python train.py --train_examples=123503 --bias="all" --qk_norm=true --optimizer="muon" --muon_scale="match_rms_adamw" --momentum=0.9 --max_steps=33300 --final_lr_fraction=0
Rows from block 3 of a small image classifier, named by matrix and row number. Rows with one number belong to one neuron. Each number is 50 + 10 x the weight over its row's rms, rounded and kept within 0 to 99. All counts start at 0.
After each neuron's rows are labels from the 100 images, of 14848, where the neuron reaches its largest size: "colour at peak" is the nearest of a few named colours to the mean colour under the peak. Only what is clearly more common there than usual is listed. The data: crops of objects in photos (Visual Genome).
# gate: MLP gate (model.blocks.3.mlp.gate.weight, 512x128), inputs 0-127
# fc1: MLP up (model.blocks.3.mlp.fc1.weight, 512x128), inputs 0-127
# fc2: MLP down (model.blocks.3.mlp.fc2.weight, 128x512, transposed), outputs 0-127

gate.343:42 39 47 52 66 69 45 54 42 58 59 56 31 49 74 55 32 59 53 57 34 55 37 41 56 51 36 57 42 69 50 58 57 50 45 41 55 54 45 47 56 34 49 38 51 64 60 49 49 63 49 39 59 53 61 34 44 37 41 58 45 47 42 67 45 56 39 55 59 52 44 46 41 48 49 55 52 74 42 70 45 41 50 39 51 30 50 59 46 43 45 59 52 73 60 55 59 33 50 68 63 41 49 39 57 40 40 64 44 47 55 25 55 61 44 67 48 33 52 52 46 38 55 43 38 56 52 62
fc1.343:54 62 49 41 44 51 34 55 59 50 53 61 26 44 54 52 60 57 56 31 50 56 59 57 31 37 35 51 61 54 45 63 49 38 52 53 56 43 47 49 47 54 48 44 56 56 57 58 41 66 66 51 51 48 52 62 58 52 63 50 42 30 46 46 36 61 50 62 57 39 67 56 46 65 35 65 51 35 30 44 37 55 47 56 47 56 57 53 50 36 42 34 44 54 42 51 56 59 25 56 42 43 54 44 43 45 30 35 43 56 55 26 54 58 56 61 55 54 59 37 26 54 30 51 34 41 40 59
fc2.343:39 23 61 54 41 49 60 35 54 34 30 45 57 53 48 44 52 49 44 62 47 48 57 41 44 48 55 67 39 55 64 58 56 59 37 43 53 52 64 48 48 62 52 60 44 44 46 33 53 48 50 52 66 53 76 40 41 53 58 50 46 54 46 50 63 46 54 63 49 35 42 33 49 63 39 47 44 39 60 31 52 60 60 33 50 63 53 46 62 74 57 48 41 30 54 67 26 60 63 38 40 52 43 70 51 35 53 43 36 54 50 56 56 53 54 46 64 58 39 40 46 63 45 44 58 57 54 53
colour at peak: pink

gate.300:33 47 54 50 63 40 58 59 58 52 44 57 60 64 52 46 46 49 64 52 36 52 40 53 59 39 52 57 57 40 52 48 49 45 52 25 40 37 37 28 45 43 45 57 43 40 64 59 45 38 61 51 58 51 45 45 44 43 54 47 59 53 44 45 51 50 27 51 60 36 51 54 40 64 43 56 59 69 48 35 54 28 48 58 55 50 45 36 54 15 52 54 52 39 44 40 47 57 50 54 36 53 36 49 60 31 33 49 50 37 62 58 53 59 52 40 49 56 59 57 62 69 61 74 34 56 45 63
fc1.300:53 56 43 36 43 39 51 58 31 74 53 42 51 37 57 43 59 47 70 55 52 50 45 36 44 42 49 41 64 40 48 41 33 36 51 34 60 61 44 50 48 63 57 54 62 45 48 43 43 51 43 68 58 50 57 53 53 40 44 52 50 52 37 41 51 49 35 48 47 50 40 61 33 62 50 37 43 73 44 53 48 43 58 51 42 55 56 48 50 61 30 34 36 74 45 58 48 46 52 51 41 56 52 29 63 70 60 43 61 41 62 35 24 42 46 56 52 37 41 44 56 57 41 69 45 56 62 40
fc2.300:38 38 51 48 60 48 38 42 67 47 55 52 58 60 57 52 50 45 46 50 40 45 27 51 64 53 68 43 41 43 66 60 66 49 66 32 38 30 37 36 51 55 46 52 48 38 69 55 68 40 56 40 60 68 39 42 61 54 48 48 53 36 71 58 48 56 36 41 60 59 41 51 37 37 40 49 43 40 52 53 50 53 49 49 64 48 45 41 47 53 63 47 61 34 47 52 43 55 53 71 54 40 63 61 47 53 30 48 49 30 55 56 50 49 56 47 45 60 32 35 57 50 44 52 35 41 27 52
colour at peak: white

gate.351:60 58 68 55 51 54 49 59 47 41 43 45 71 50 52 59 49 45 55 55 43 53 63 44 49 34 37 50 61 53 49 45 45 42 38 40 62 37 75 55 47 43 53 52 55 36 42 53 74 62 56 62 58 62 62 58 41 56 57 46 67 54 52 67 46 59 42 46 62 48 51 40 46 52 53 55 55 57 40 34 40 35 48 49 53 43 57 37 35 56 42 44 23 56 73 54 73 48 58 51 51 40 51 42 49 54 45 56 50 60 44 64 57 43 51 53 30 58 48 46 45 38 50 60 49 12 63 51
fc1.351:59 52 56 41 58 51 37 75 52 54 52 45 42 55 54 50 45 55 45 55 53 57 48 42 40 49 42 50 36 60 60 42 63 50 49 34 58 44 54 54 35 46 46 71 69 59 38 50 74 67 35 52 49 38 45 46 47 38 58 56 56 41 58 22 57 47 54 51 42 51 58 54 49 58 45 57 43 37 45 62 34 47 55 33 60 36 51 29 73 43 61 49 40 54 39 66 26 54 41 62 59 42 46 54 43 61 36 57 53 38 49 69 56 39 49 58 45 54 58 50 56 49 39 59 49 31 43 34
fc2.351:43 38 58 47 53 48 51 29 37 38 63 61 55 55 39 41 29 61 51 43 41 30 42 49 33 44 60 38 75 58 49 51 42 66 54 33 48 50 56 54 59 53 57 46 44 54 55 55 48 60 49 58 43 48 57 45 59 49 60 63 56 33 54 52 50 52 50 56 64 43 65 59 52 47 51 45 51 79 51 33 49 40 41 50 46 62 55 46 47 64 40 38 41 59 63 64 61 49 59 42 44 57 51 59 64 35 49 53 48 42 55 42 58 34 49 42 43 60 40 75 44 52 51 25 43 55 35 73
colour at peak: pink

gate.277:54 56 45 35 40 38 51 56 59 64 58 62 46 48 50 41 49 60 39 54 55 50 51 58 56 58 42 52 33 54 56 38 70 55 54 47 63 52 39 56 37 56 46 53 51 58 45 32 54 35 49 47 34 24 68 39 61 37 36 50 60 42 48 47 49 67 43 40 34 42 41 73 57 63 53 48 51 41 42 56 49 56 44 70 63 48 54 42 46 45 39 47 73 60 58 46 63 41 68 42 51 66 46 73 52 57 59 60 50 56 54 41 28 33 60 50 53 59 44 34 48 41 47 57 57 33 58 53
fc1.277:53 42 45 42 42 43 59 57 36 40 48 61 43 38 44 55 65 59 60 42 51 70 49 28 51 68 53 46 53 49 56 44 52 51 37 42 63 42 32 49 67 45 48 44 57 45 39 52 48 39 51 54 52 51 49 53 48 52 44 56 47 61 54 60 48 41 46 40 39 38 35 43 52 59 48 62 35 54 51 41 84 80 63 40 55 66 40 38 57 42 47 41 58 57 33 58 39 41 66 51 55 44 49 64 29 48 27 58 72 39 50 49 43 59 51 58 66 55 62 51 57 48 42 45 50 45 60 49
fc2.277:34 56 60 51 44 62 54 46 65 58 54 39 54 37 53 56 62 48 62 30 42 72 35 57 59 48 52 60 44 26 50 59 60 39 38 41 62 50 40 50 57 54 43 48 54 52 61 62 50 37 46 60 72 70 52 35 56 45 40 39 64 49 42 41 32 61 55 49 43 37 49 49 62 72 65 52 58 49 44 59 53 44 51 44 70 56 59 52 50 49 47 24 49 55 58 51 44 56 47 53 57 63 48 72 52 70 45 54 60 59 60 37 54 54 33 41 41 48 51 51 40 63 42 39 64 44 59 45
colour at peak: white

gate.272:51 45 39 58 56 44 64 25 52 46 67 63 61 57 47 59 68 52 39 57 52 57 44 55 47 61 48 43 41 54 49 44 54 38 52 36 49 37 38 38 49 48 64 61 51 48 59 28 36 59 47 63 51 45 38 61 38 33 46 57 66 53 66 36 48 45 47 47 52 41 65 64 45 24 51 53 58 61 46 35 55 59 43 53 42 57 54 51 50 47 47 45 51 56 59 37 46 46 51 62 38 56 32 45 66 52 36 43 55 64 26 52 62 56 39 43 42 33 69 38 41 53 51 71 42 43 41 61
fc1.272:44 63 64 43 47 23 35 43 42 41 33 77 50 61 49 55 58 62 51 61 43 56 48 43 37 34 53 50 41 49 32 58 40 53 45 40 50 52 41 41 56 37 63 64 56 46 54 55 53 44 60 48 63 56 40 50 59 40 49 61 50 55 47 73 49 34 41 60 55 40 42 49 47 61 48 64 35 54 56 44 68 26 45 58 61 45 37 30 48 55 66 54 49 45 56 46 65 52 49 51 44 42 40 42 36 62 65 51 58 65 63 51 41 36 42 54 40 57 71 47 53 54 57 52 48 42 67 56
fc2.272:52 38 51 58 44 45 58 45 40 61 51 51 42 50 44 34 51 59 41 56 55 65 35 56 59 38 61 43 27 58 65 50 52 51 63 58 51 51 62 53 48 58 52 43 45 38 58 70 48 38 41 51 39 47 53 46 42 50 51 43 66 57 51 59 53 45 49 56 62 53 64 65 48 63 47 56 65 46 44 58 58 66 45 36 43 57 55 73 46 37 25 46 47 20 57 56 43 62 58 33 46 53 71 41 58 49 40 40 52 48 50 62 61 67 54 44 50 56 76 29 57 43 37 59 42 41 56 50
colour at peak: white; cyan

gate.3:41 49 59 25 36 60 42 55 42 62 46 72 34 44 56 54 42 49 50 59 58 50 47 61 52 40 61 62 67 35 38 77 49 50 54 50 52 52 52 52 49 50 61 49 51 51 46 56 45 64 65 66 73 61 42 54 45 40 57 55 45 55 43 49 58 48 44 42 34 62 56 62 31 56 49 67 46 54 57 41 42 63 49 49 55 45 61 56 60 31 64 39 53 41 74 47 51 45 61 69 49 50 49 54 44 54 52 44 48 41 21 44 64 50 59 49 51 37 31 38 69 48 53 49 53 57 45 47
fc1.3:57 57 76 46 64 73 58 38 51 40 46 47 64 60 54 66 56 53 34 66 47 28 47 46 45 70 41 64 69 56 71 60 57 46 49 51 55 39 49 58 41 44 48 49 40 63 52 44 64 69 43 60 42 67 40 46 57 46 45 63 33 44 55 58 46 50 40 39 27 42 61 55 52 58 51 36 51 57 66 50 69 51 59 60 67 53 58 46 35 47 59 29 45 51 59 55 48 55 59 52 61 43 50 40 46 43 57 38 54 49 51 61 51 47 52 45 38 46 64 49 49 45 36 50 63 49 36 51
fc2.3:53 42 40 48 45 37 42 50 43 43 61 62 66 36 66 42 50 58 61 33 62 52 48 72 59 39 25 47 54 48 37 39 33 35 68 50 29 52 50 55 37 52 54 42 62 42 32 44 39 41 58 47 40 38 55 49 45 45 58 40 44 46 42 49 47 52 55 44 62 44 44 56 65 59 58 65 46 45 58 58 30 54 46 52 47 39 40 48 49 38 54 38 56 36 41 60 54 30 55 54 53 46 46 73 47 54 53 63 54 50 51 46 43 59 55 55 73 44 24 52 61 49 70 53 62 56 56 38
colour at peak: black

gate.429:40 47 60 75 41 47 46 68 32 56 58 44 58 57 53 45 36 46 45 43 45 72 48 50 47 50 47 40 70 38 71 41 31 47 43 53 46 40 33 50 51 55 49 50 36 42 39 56 47 45 32 62 40 61 45 53 60 42 56 36 44 57 51 48 46 42 48 40 66 55 59 51 49 46 56 41 63 51 54 52 52 61 40 65 57 58 69 54 47 50 47 46 34 26 54 36 37 42 63 59 63 58 48 32 48 43 50 42 40 68 39 61 50 48 43 65 46 43 53 53 47 63 53 46 40 57 36 78
fc1.429:58 42 63 43 42 63 52 44 30 49 70 55 60 56 51 58 61 42 41 53 64 73 40 51 35 50 48 60 58 56 59 42 47 43 60 52 58 54 60 53 60 40 45 60 46 61 61 34 39 43 31 62 46 37 47 62 46 59 53 71 42 37 52 41 33 46 54 63 43 59 44 47 45 35 50 48 61 27 36 32 45 44 56 59 49 60 55 50 45 57 58 42 54 27 51 38 33 29 55 43 48 53 62 47 62 40 52 51 62 34 44 59 44 43 58 31 46 68 52 47 58 68 48 47 35 51 52 46
fc2.429:52 58 61 72 52 48 44 77 39 49 53 43 46 56 57 45 48 48 53 41 33 73 41 54 27 32 43 51 51 53 53 55 49 45 44 45 43 73 37 38 61 53 44 55 40 46 37 61 70 54 38 48 50 47 50 45 51 38 52 43 41 54 33 38 54 31 64 44 60 46 39 58 48 43 49 46 52 49 59 48 62 57 40 44 54 64 47 49 36 52 72 50 34 42 56 54 54 50 61 67 54 45 57 44 42 57 57 59 51 45 37 71 57 53 47 75 38 42 24 36 55 55 58 61 52 56 51 52
colour at peak: pink

gate.231:44 48 47 69 50 57 70 47 47 50 32 47 37 40 50 54 44 54 51 46 37 59 57 41 74 37 60 25 53 46 42 50 40 52 31 55 37 51 48 60 35 39 36 36 53 52 47 59 53 69 35 45 40 32 36 43 55 48 49 47 58 58 52 63 67 39 47 54 50 41 47 42 59 33 41 50 53 42 51 70 57 45 49 42 62 48 57 74 34 68 54 59 40 46 49 55 56 61 61 54 55 46 53 54 63 42 44 41 65 57 70 50 65 37 67 41 46 56 61 39 52 57 51 53 55 61 55 38
fc1.231:63 47 66 51 41 49 53 66 51 45 39 41 54 39 62 42 25 50 59 52 48 59 44 62 52 45 53 41 49 55 52 71 46 51 23 57 65 57 38 50 62 32 44 42 44 68 34 66 69 48 64 47 61 49 46 53 54 52 44 51 40 61 51 72 56 70 57 43 59 61 42 31 35 48 45 65 48 56 39 50 60 68 71 37 48 56 54 67 61 52 71 56 49 43 57 61 46 56 57 45 46 62 65 55 54 51 40 58 39 39 50 60 52 53 55 43 58 59 46 63 60 48 54 55 58 62 45 49
fc2.231:48 59 67 40 58 49 46 41 57 52 46 51 61 44 42 55 63 66 42 53 55 34 64 50 36 55 59 42 55 51 49 59 59 48 67 34 62 37 56 42 33 68 53 59 54 48 60 51 58 42 46 55 42 46 75 47 52 69 55 46 54 38 34 65 45 47 64 50 46 61 42 74 27 47 45 58 51 63 55 45 36 28 47 63 42 52 33 28 55 47 34 54 54 54 45 37 41 46 45 59 39 56 40 61 34 61 56 64 50 53 50 35 47 47 44 56 57 52 51 38 44 58 26 51 52 59 52 62
colour at peak: black

gate.234:64 52 49 55 52 32 50 53 62 51 40 53 47 41 39 58 36 59 64 51 28 40 60 53 61 57 36 56 54 60 57 56 49 51 27 41 44 71 49 49 68 37 53 57 59 42 46 49 46 53 50 50 56 42 39 63 69 64 58 47 50 47 45 42 58 44 41 35 52 65 53 50 43 61 56 43 66 39 58 39 61 49 49 61 68 34 64 46 47 60 57 38 43 54 34 40 50 35 65 56 46 48 55 32 41 55 52 73 53 57 35 53 45 58 35 56 55 59 39 63 78 44 45 51 47 35 42 37
fc1.234:37 45 50 46 50 48 61 52 65 46 43 39 52 49 67 55 31 72 52 47 58 53 49 50 57 60 52 47 56 64 44 33 46 53 55 55 66 36 62 74 44 58 49 64 56 48 44 44 26 61 30 42 53 54 52 35 36 54 53 56 44 52 64 39 45 44 57 42 58 59 51 57 48 37 65 63 53 43 65 30 38 62 57 51 43 53 49 31 66 50 58 53 39 38 51 42 61 67 41 56 50 55 34 41 55 45 47 65 54 51 43 51 48 49 53 33 48 77 40 36 53 62 57 46 59 57 33 62
fc2.234:46 45 63 61 57 62 40 44 50 57 51 45 37 45 61 57 82 41 47 56 52 68 37 55 39 46 61 58 35 51 39 40 50 53 65 52 43 30 49 43 47 36 41 44 47 46 50 50 62 50 47 27 47 50 53 49 44 39 62 48 36 29 47 60 41 39 37 57 42 57 37 47 50 55 39 49 41 62 58 53 53 47 83 48 55 38 56 72 47 50 60 26 65 63 56 54 42 38 47 60 58 51 51 43 53 33 53 39 48 36 53 39 67 45 56 49 42 46 60 52 35 44 42 54 48 43 60 60
colour at peak: pink; white

gate.325:49 38 41 40 46 56 43 30 60 53 55 50 50 55 47 49 57 59 46 53 44 58 46 42 31 50 54 56 56 58 56 46 30 37 53 44 39 38 61 36 45 56 50 53 49 37 62 54 49 57 73 42 32 47 66 42 58 54 32 50 50 63 51 50 71 62 63 53 67 48 55 56 60 53 36 37 47 41 56 40 45 48 47 46 61 45 77 33 46 33 66 63 34 46 44 45 33 56 42 58 29 46 47 58 51 42 72 40 48 25 57 50 62 48 51 43 69 56 64 48 51 56 60 52 54 56 51 50
fc1.325:56 31 61 38 34 47 59 52 46 55 51 52 27 62 43 43 40 54 51 51 37 55 61 41 55 57 55 40 60 48 59 41 53 44 58 49 41 44 49 65 53 57 42 56 51 60 62 47 46 59 51 34 46 41 56 41 54 55 43 47 69 40 51 42 65 31 61 49 63 48 27 55 42 53 49 37 32 44 57 60 48 40 72 53 55 57 28 40 46 68 58 57 64 60 62 47 74 58 61 63 51 47 50 51 62 55 43 42 46 50 36 41 45 65 57 43 20 53 49 58 55 55 62 65 62 56 57 46
fc2.325:40 54 53 54 69 43 41 43 67 43 59 33 49 45 63 36 50 55 38 50 51 50 34 38 42 52 37 52 48 56 52 64 42 56 59 34 56 56 54 48 56 64 73 55 65 43 49 34 52 43 42 59 48 67 45 41 33 50 53 34 50 68 44 37 43 59 64 34 50 57 48 41 49 40 50 44 59 45 62 42 23 74 48 58 53 53 52 40 45 49 43 42 35 50 46 58 29 26 43 50 34 51 57 53 45 49 52 36 55 52 61 52 45 33 50 60 49 42 42 43 56 43 61 48 27 63 40 61
colour at peak: white

gate.504:51 62 54 50 54 48 39 56 58 51 41 65 44 56 51 47 49 62 40 45 38 51 61 69 52 44 59 53 52 51 69 65 57 56 82 48 52 52 51 48 54 33 52 56 41 62 38 73 49 31 43 61 53 70 56 60 68 38 48 57 52 74 52 62 58 48 42 32 56 53 48 52 59 49 54 47 42 60 45 43 42 29 65 61 48 42 46 47 51 52 34 66 47 51 32 43 50 51 63 43 71 45 55 41 51 47 49 48 43 62 34 43 57 37 63 42 45 41 48 44 62 66 60 59 66 56 66 45
fc1.504:52 55 51 27 39 58 64 47 48 47 52 41 61 40 57 45 56 44 65 50 36 67 62 36 54 41 45 58 46 50 52 45 50 52 33 53 45 49 56 51 33 50 46 46 50 48 39 33 48 48 58 47 44 47 50 63 45 25 39 61 38 47 54 45 27 66 50 64 63 38 52 77 58 38 39 61 63 44 51 65 44 47 40 50 53 50 64 42 39 49 64 49 41 52 53 30 42 43 57 61 47 36 51 47 57 71 43 62 58 39 64 68 61 51 66 45 41 44 43 50 50 56 36 58 30 45 43 65
fc2.504:41 35 61 55 64 53 53 67 43 48 60 55 38 43 51 52 53 56 43 34 62 37 43 51 45 67 46 52 52 44 67 45 43 36 56 39 39 50 55 34 37 37 49 50 59 33 67 69 48 53 54 58 50 35 50 41 62 74 27 38 52 48 51 44 53 42 53 58 49 44 31 17 36 66 56 54 47 33 57 40 52 45 50 53 54 68 43 43 50 46 50 66 56 46 67 49 46 46 65 51 49 69 60 52 47 42 49 48 63 38 40 43 52 47 53 59 51 48 43 59 32 34 52 55 53 48 66 52
colour at peak: black

gate.360:57 37 47 59 71 69 34 49 58 56 42 62 39 30 47 41 44 54 53 49 47 43 48 54 61 53 26 48 65 48 38 44 38 53 57 50 43 44 32 49 44 50 55 45 51 41 58 61 36 73 52 54 62 64 53 57 62 47 60 44 46 49 52 42 42 53 49 60 33 63 56 42 59 48 47 43 57 42 48 51 37 39 59 54 36 61 62 30 44 37 58 52 72 58 40 55 65 50 53 50 43 58 43 58 63 70 48 45 46 46 56 51 69 62 70 56 56 61 56 62 42 30 49 46 29 50 62 53
fc1.360:54 47 57 33 31 51 62 43 31 59 55 50 51 55 35 35 62 47 74 42 38 35 52 43 57 55 36 36 45 60 39 53 65 40 57 48 40 32 41 48 36 48 58 60 36 57 31 47 56 50 46 63 37 52 58 56 37 50 45 50 43 49 64 53 60 58 59 37 65 49 42 56 47 54 41 68 57 40 62 46 47 54 44 48 47 48 44 67 67 85 49 53 56 41 40 49 43 54 47 48 38 50 63 58 48 52 50 43 49 56 42 74 45 54 34 36 54 36 46 52 42 66 64 44 60 55 50 57
fc2.360:45 37 51 59 70 56 59 54 58 49 53 43 54 57 46 64 37 44 40 74 57 55 49 42 35 52 44 48 39 54 56 63 37 52 35 48 57 59 69 50 44 44 46 51 56 71 68 68 39 56 65 48 37 44 46 49 62 44 65 53 32 50 52 41 33 63 46 61 46 51 65 46 29 52 47 46 35 55 56 59 46 49 43 61 57 34 54 61 38 37 51 60 42 70 40 68 56 47 46 67 61 54 47 48 47 53 55 50 45 34 49 56 53 50 67 54 48 63 56 46 67 36 45 67 49 49 32 32
colour at peak: pink

gate.237:64 44 48 43 66 65 43 59 59 39 54 45 43 51 39 53 46 52 46 56 56 84 75 32 35 68 58 45 46 59 36 47 56 53 44 53 51 52 33 53 52 45 55 60 50 54 58 43 60 56 55 51 48 53 64 49 41 30 44 37 42 37 59 63 48 42 52 55 47 66 29 35 42 25 45 53 59 52 53 40 29 53 36 61 45 30 64 35 66 47 38 45 41 43 57 42 40 70 52 49 48 46 38 53 54 62 56 47 49 59 58 60 51 43 63 49 45 50 53 38 51 54 53 43 39 48 51 65
fc1.237:62 43 58 57 48 43 51 49 55 45 54 52 47 53 38 37 36 54 63 25 60 66 54 55 26 63 55 56 46 39 57 46 51 42 51 37 61 51 57 37 39 43 54 68 57 66 39 52 38 45 43 49 48 48 58 34 42 48 51 54 44 67 46 55 61 61 52 30 50 53 58 63 24 43 67 55 48 33 63 32 47 55 51 49 47 53 49 52 32 29 49 52 49 58 55 51 44 49 65 63 59 64 63 64 39 51 34 56 53 61 55 55 23 46 50 45 55 64 39 60 58 53 37 37 58 52 56 60
fc2.237:41 66 51 43 48 38 54 56 42 41 59 66 44 58 36 36 50 50 46 46 36 73 36 55 54 42 58 65 29 40 38 44 36 50 52 43 37 63 32 32 31 61 48 42 51 42 64 63 43 59 19 50 53 40 42 54 55 37 48 55 39 65 52 71 55 55 56 44 36 53 66 61 54 65 40 55 54 62 55 34 55 51 41 49 45 44 49 54 42 46 66 58 38 48 53 51 50 67 56 43 48 58 53 45 61 45 40 65 42 53 57 65 57 54 54 53 59 49 62 63 69 37 51 55 56 53 43 49
colour at peak: white

gate.394:40 64 50 60 39 52 60 49 37 56 52 51 40 45 63 28 58 52 60 45 55 63 51 57 59 47 45 63 58 64 40 50 37 59 48 49 68 64 36 27 57 53 69 67 53 55 63 41 48 48 44 51 46 54 56 25 54 56 52 54 56 49 47 48 35 64 48 51 51 81 38 42 48 41 55 41 62 50 51 46 53 69 41 46 41 31 50 61 39 33 51 48 49 70 43 27 59 50 51 48 51 40 37 49 43 38 42 49 32 44 57 41 44 59 38 35 49 34 53 54 45 56 56 56 50 41 51 36
fc1.394:49 57 55 64 57 82 68 55 53 54 32 50 54 57 52 67 57 36 65 54 43 60 50 67 46 45 41 57 60 52 48 49 44 56 54 59 50 43 50 47 39 51 39 46 62 42 73 55 46 51 51 65 48 62 41 67 58 49 60 55 50 29 62 32 57 55 48 56 63 46 42 34 64 55 48 42 45 58 25 50 63 67 52 50 58 63 40 50 61 25 40 49 63 46 60 36 48 55 48 57 42 31 43 39 40 55 50 61 45 47 36 44 51 46 57 29 34 42 39 54 52 49 48 45 41 43 37 52
fc2.394:57 31 43 52 41 39 44 65 37 49 45 43 59 40 61 48 51 34 19 52 54 49 52 26 37 53 56 47 34 58 44 49 70 43 51 51 52 51 45 42 52 40 43 29 51 55 39 46 68 65 51 37 53 47 53 40 38 42 61 47 31 60 57 35 35 52 59 59 55 50 59 63 66 50 64 44 43 55 69 64 50 33 65 52 43 43 60 49 50 70 40 64 40 61 53 48 50 42 50 43 51 73 60 52 47 54 38 48 38 51 46 65 57 48 40 65 53 64 56 58 45 53 51 45 58 47 52 39
colour at peak: pink

gate.155:66 44 61 48 43 64 50 64 37 44 67 28 40 73 44 53 46 50 48 45 56 49 38 60 65 40 55 49 61 31 46 39 67 53 64 58 64 47 51 56 39 45 32 42 46 39 46 56 49 61 35 30 53 32 38 50 48 49 68 56 62 55 54 43 40 54 46 58 66 54 64 37 38 41 47 49 40 59 39 55 57 70 79 42 48 42 52 56 48 47 56 48 41 58 55 35 45 70 53 46 53 64 33 59 34 36 56 59 47 50 44 41 55 49 47 53 43 62 49 49 48 47 53 50 59 65 53 51
fc1.155:57 69 39 47 40 44 37 40 48 70 49 48 56 54 36 47 47 43 70 46 58 56 24 62 63 30 53 48 50 48 50 36 65 60 55 57 45 47 67 47 52 56 57 42 48 45 31 58 54 47 71 47 45 52 46 66 45 54 48 40 45 35 64 42 47 47 50 52 62 42 40 48 52 48 38 52 55 35 52 63 32 54 70 39 43 43 39 53 39 67 71 55 38 63 35 39 43 37 49 30 53 61 50 32 53 48 64 60 62 50 50 62 44 40 30 48 60 43 37 49 56 55 58 45 51 43 38 50
fc2.155:43 59 34 54 54 53 61 37 52 53 42 57 48 38 38 57 61 43 46 46 47 57 59 44 26 61 50 39 52 38 44 67 41 52 43 56 57 48 66 37 56 36 48 61 57 60 44 46 51 59 62 51 38 54 65 59 52 59 36 38 54 58 49 31 47 58 54 33 35 42 42 40 63 51 49 57 59 50 45 52 54 50 26 57 57 57 50 34 59 38 44 72 57 44 49 49 72 68 45 69 42 59 60 44 52 50 41 43 48 28 59 51 59 52 68 63 61 59 69 66 39 51 29 48 49 57 50 50
colour at peak: black

gate.36:41 26 57 56 57 52 58 49 51 46 48 61 50 40 49 30 61 59 43 40 30 72 70 62 54 57 67 57 44 58 59 52 52 45 53 59 47 57 49 51 48 33 47 54 30 62 55 39 57 57 64 76 54 38 54 42 61 51 57 48 42 53 45 54 50 49 45 63 35 40 53 49 63 52 60 46 49 45 52 61 56 37 56 53 42 43 53 52 39 42 53 47 54 33 33 59 58 50 60 62 37 70 56 62 60 44 37 50 42 51 38 58 64 45 64 43 54 49 67 43 40 55 66 72 28 63 56 47
fc1.36:50 52 64 37 39 44 49 58 62 42 65 32 62 41 46 31 41 39 76 67 47 65 65 50 50 49 50 51 58 43 42 60 52 45 62 50 70 62 44 50 54 45 41 50 48 65 46 63 54 39 42 56 46 58 55 27 47 60 63 33 49 40 53 63 36 45 40 42 30 47 58 30 44 40 56 54 47 48 35 50 46 49 53 38 37 31 55 63 56 58 61 49 59 52 47 33 57 60 66 67 42 69 60 46 57 38 50 52 57 43 49 52 66 54 60 54 42 51 39 47 60 52 45 61 40 54 38 55
fc2.36:58 52 40 46 34 46 34 43 55 37 55 73 39 61 53 62 55 48 53 56 52 19 60 61 54 51 45 62 46 57 59 66 43 51 51 59 28 34 51 55 43 52 46 63 54 41 58 36 56 59 68 44 62 44 58 40 46 52 61 50 58 49 51 43 40 44 41 39 63 67 73 55 45 58 34 39 50 58 57 49 64 43 54 43 43 49 43 44 47 42 62 57 49 37 50 58 40 50 63 49 66 24 41 51 38 36 52 47 55 46 30 45 32 52 50 52 36 49 49 55 50 63 51 34 64 57 62 49
colour at peak: black

gate.474:52 61 51 62 53 55 46 48 51 43 48 52 40 55 50 51 64 50 50 58 42 68 39 57 44 44 43 35 36 43 41 55 49 58 51 53 57 40 57 80 44 43 55 38 38 50 49 59 45 42 43 54 53 55 31 48 48 37 37 44 37 54 46 33 44 54 25 50 55 60 76 50 54 30 58 61 52 69 60 55 53 50 38 32 51 38 45 65 38 52 41 67 35 53 46 62 51 57 27 36 42 42 60 49 64 37 53 50 41 39 57 55 48 47 48 62 52 47 54 59 46 46 42 54 66 71 72 63
fc1.474:33 45 57 45 20 55 63 44 40 68 67 59 49 61 54 45 45 53 53 51 55 60 67 44 37 64 38 64 70 58 53 74 57 56 67 54 42 57 64 63 51 55 59 69 42 47 72 45 39 38 60 63 43 62 54 46 41 38 60 62 69 37 39 70 54 69 61 60 54 55 45 51 41 64 52 44 50 46 54 49 45 62 58 44 50 39 45 42 55 46 38 43 60 58 50 45 51 52 62 55 53 48 45 59 52 56 58 55 45 43 55 48 46 56 53 50 57 46 53 60 60 47 35 41 63 48 53 24
fc2.474:63 66 60 44 63 58 35 32 63 30 63 41 54 44 31 51 50 25 46 43 52 38 49 54 40 51 52 55 33 59 45 46 42 65 57 31 68 47 43 62 41 42 47 51 59 62 39 66 50 54 51 45 53 35 42 51 49 51 56 45 74 47 53 77 42 53 40 55 55 61 64 58 43 37 45 53 58 49 38 54 61 59 42 38 52 40 52 52 39 65 50 41 24 56 56 53 41 63 45 46 41 52 44 54 51 64 42 54 45 53 58 52 59 52 50 58 50 51 59 52 62 56 62 49 52 34 48 77
colour at peak: black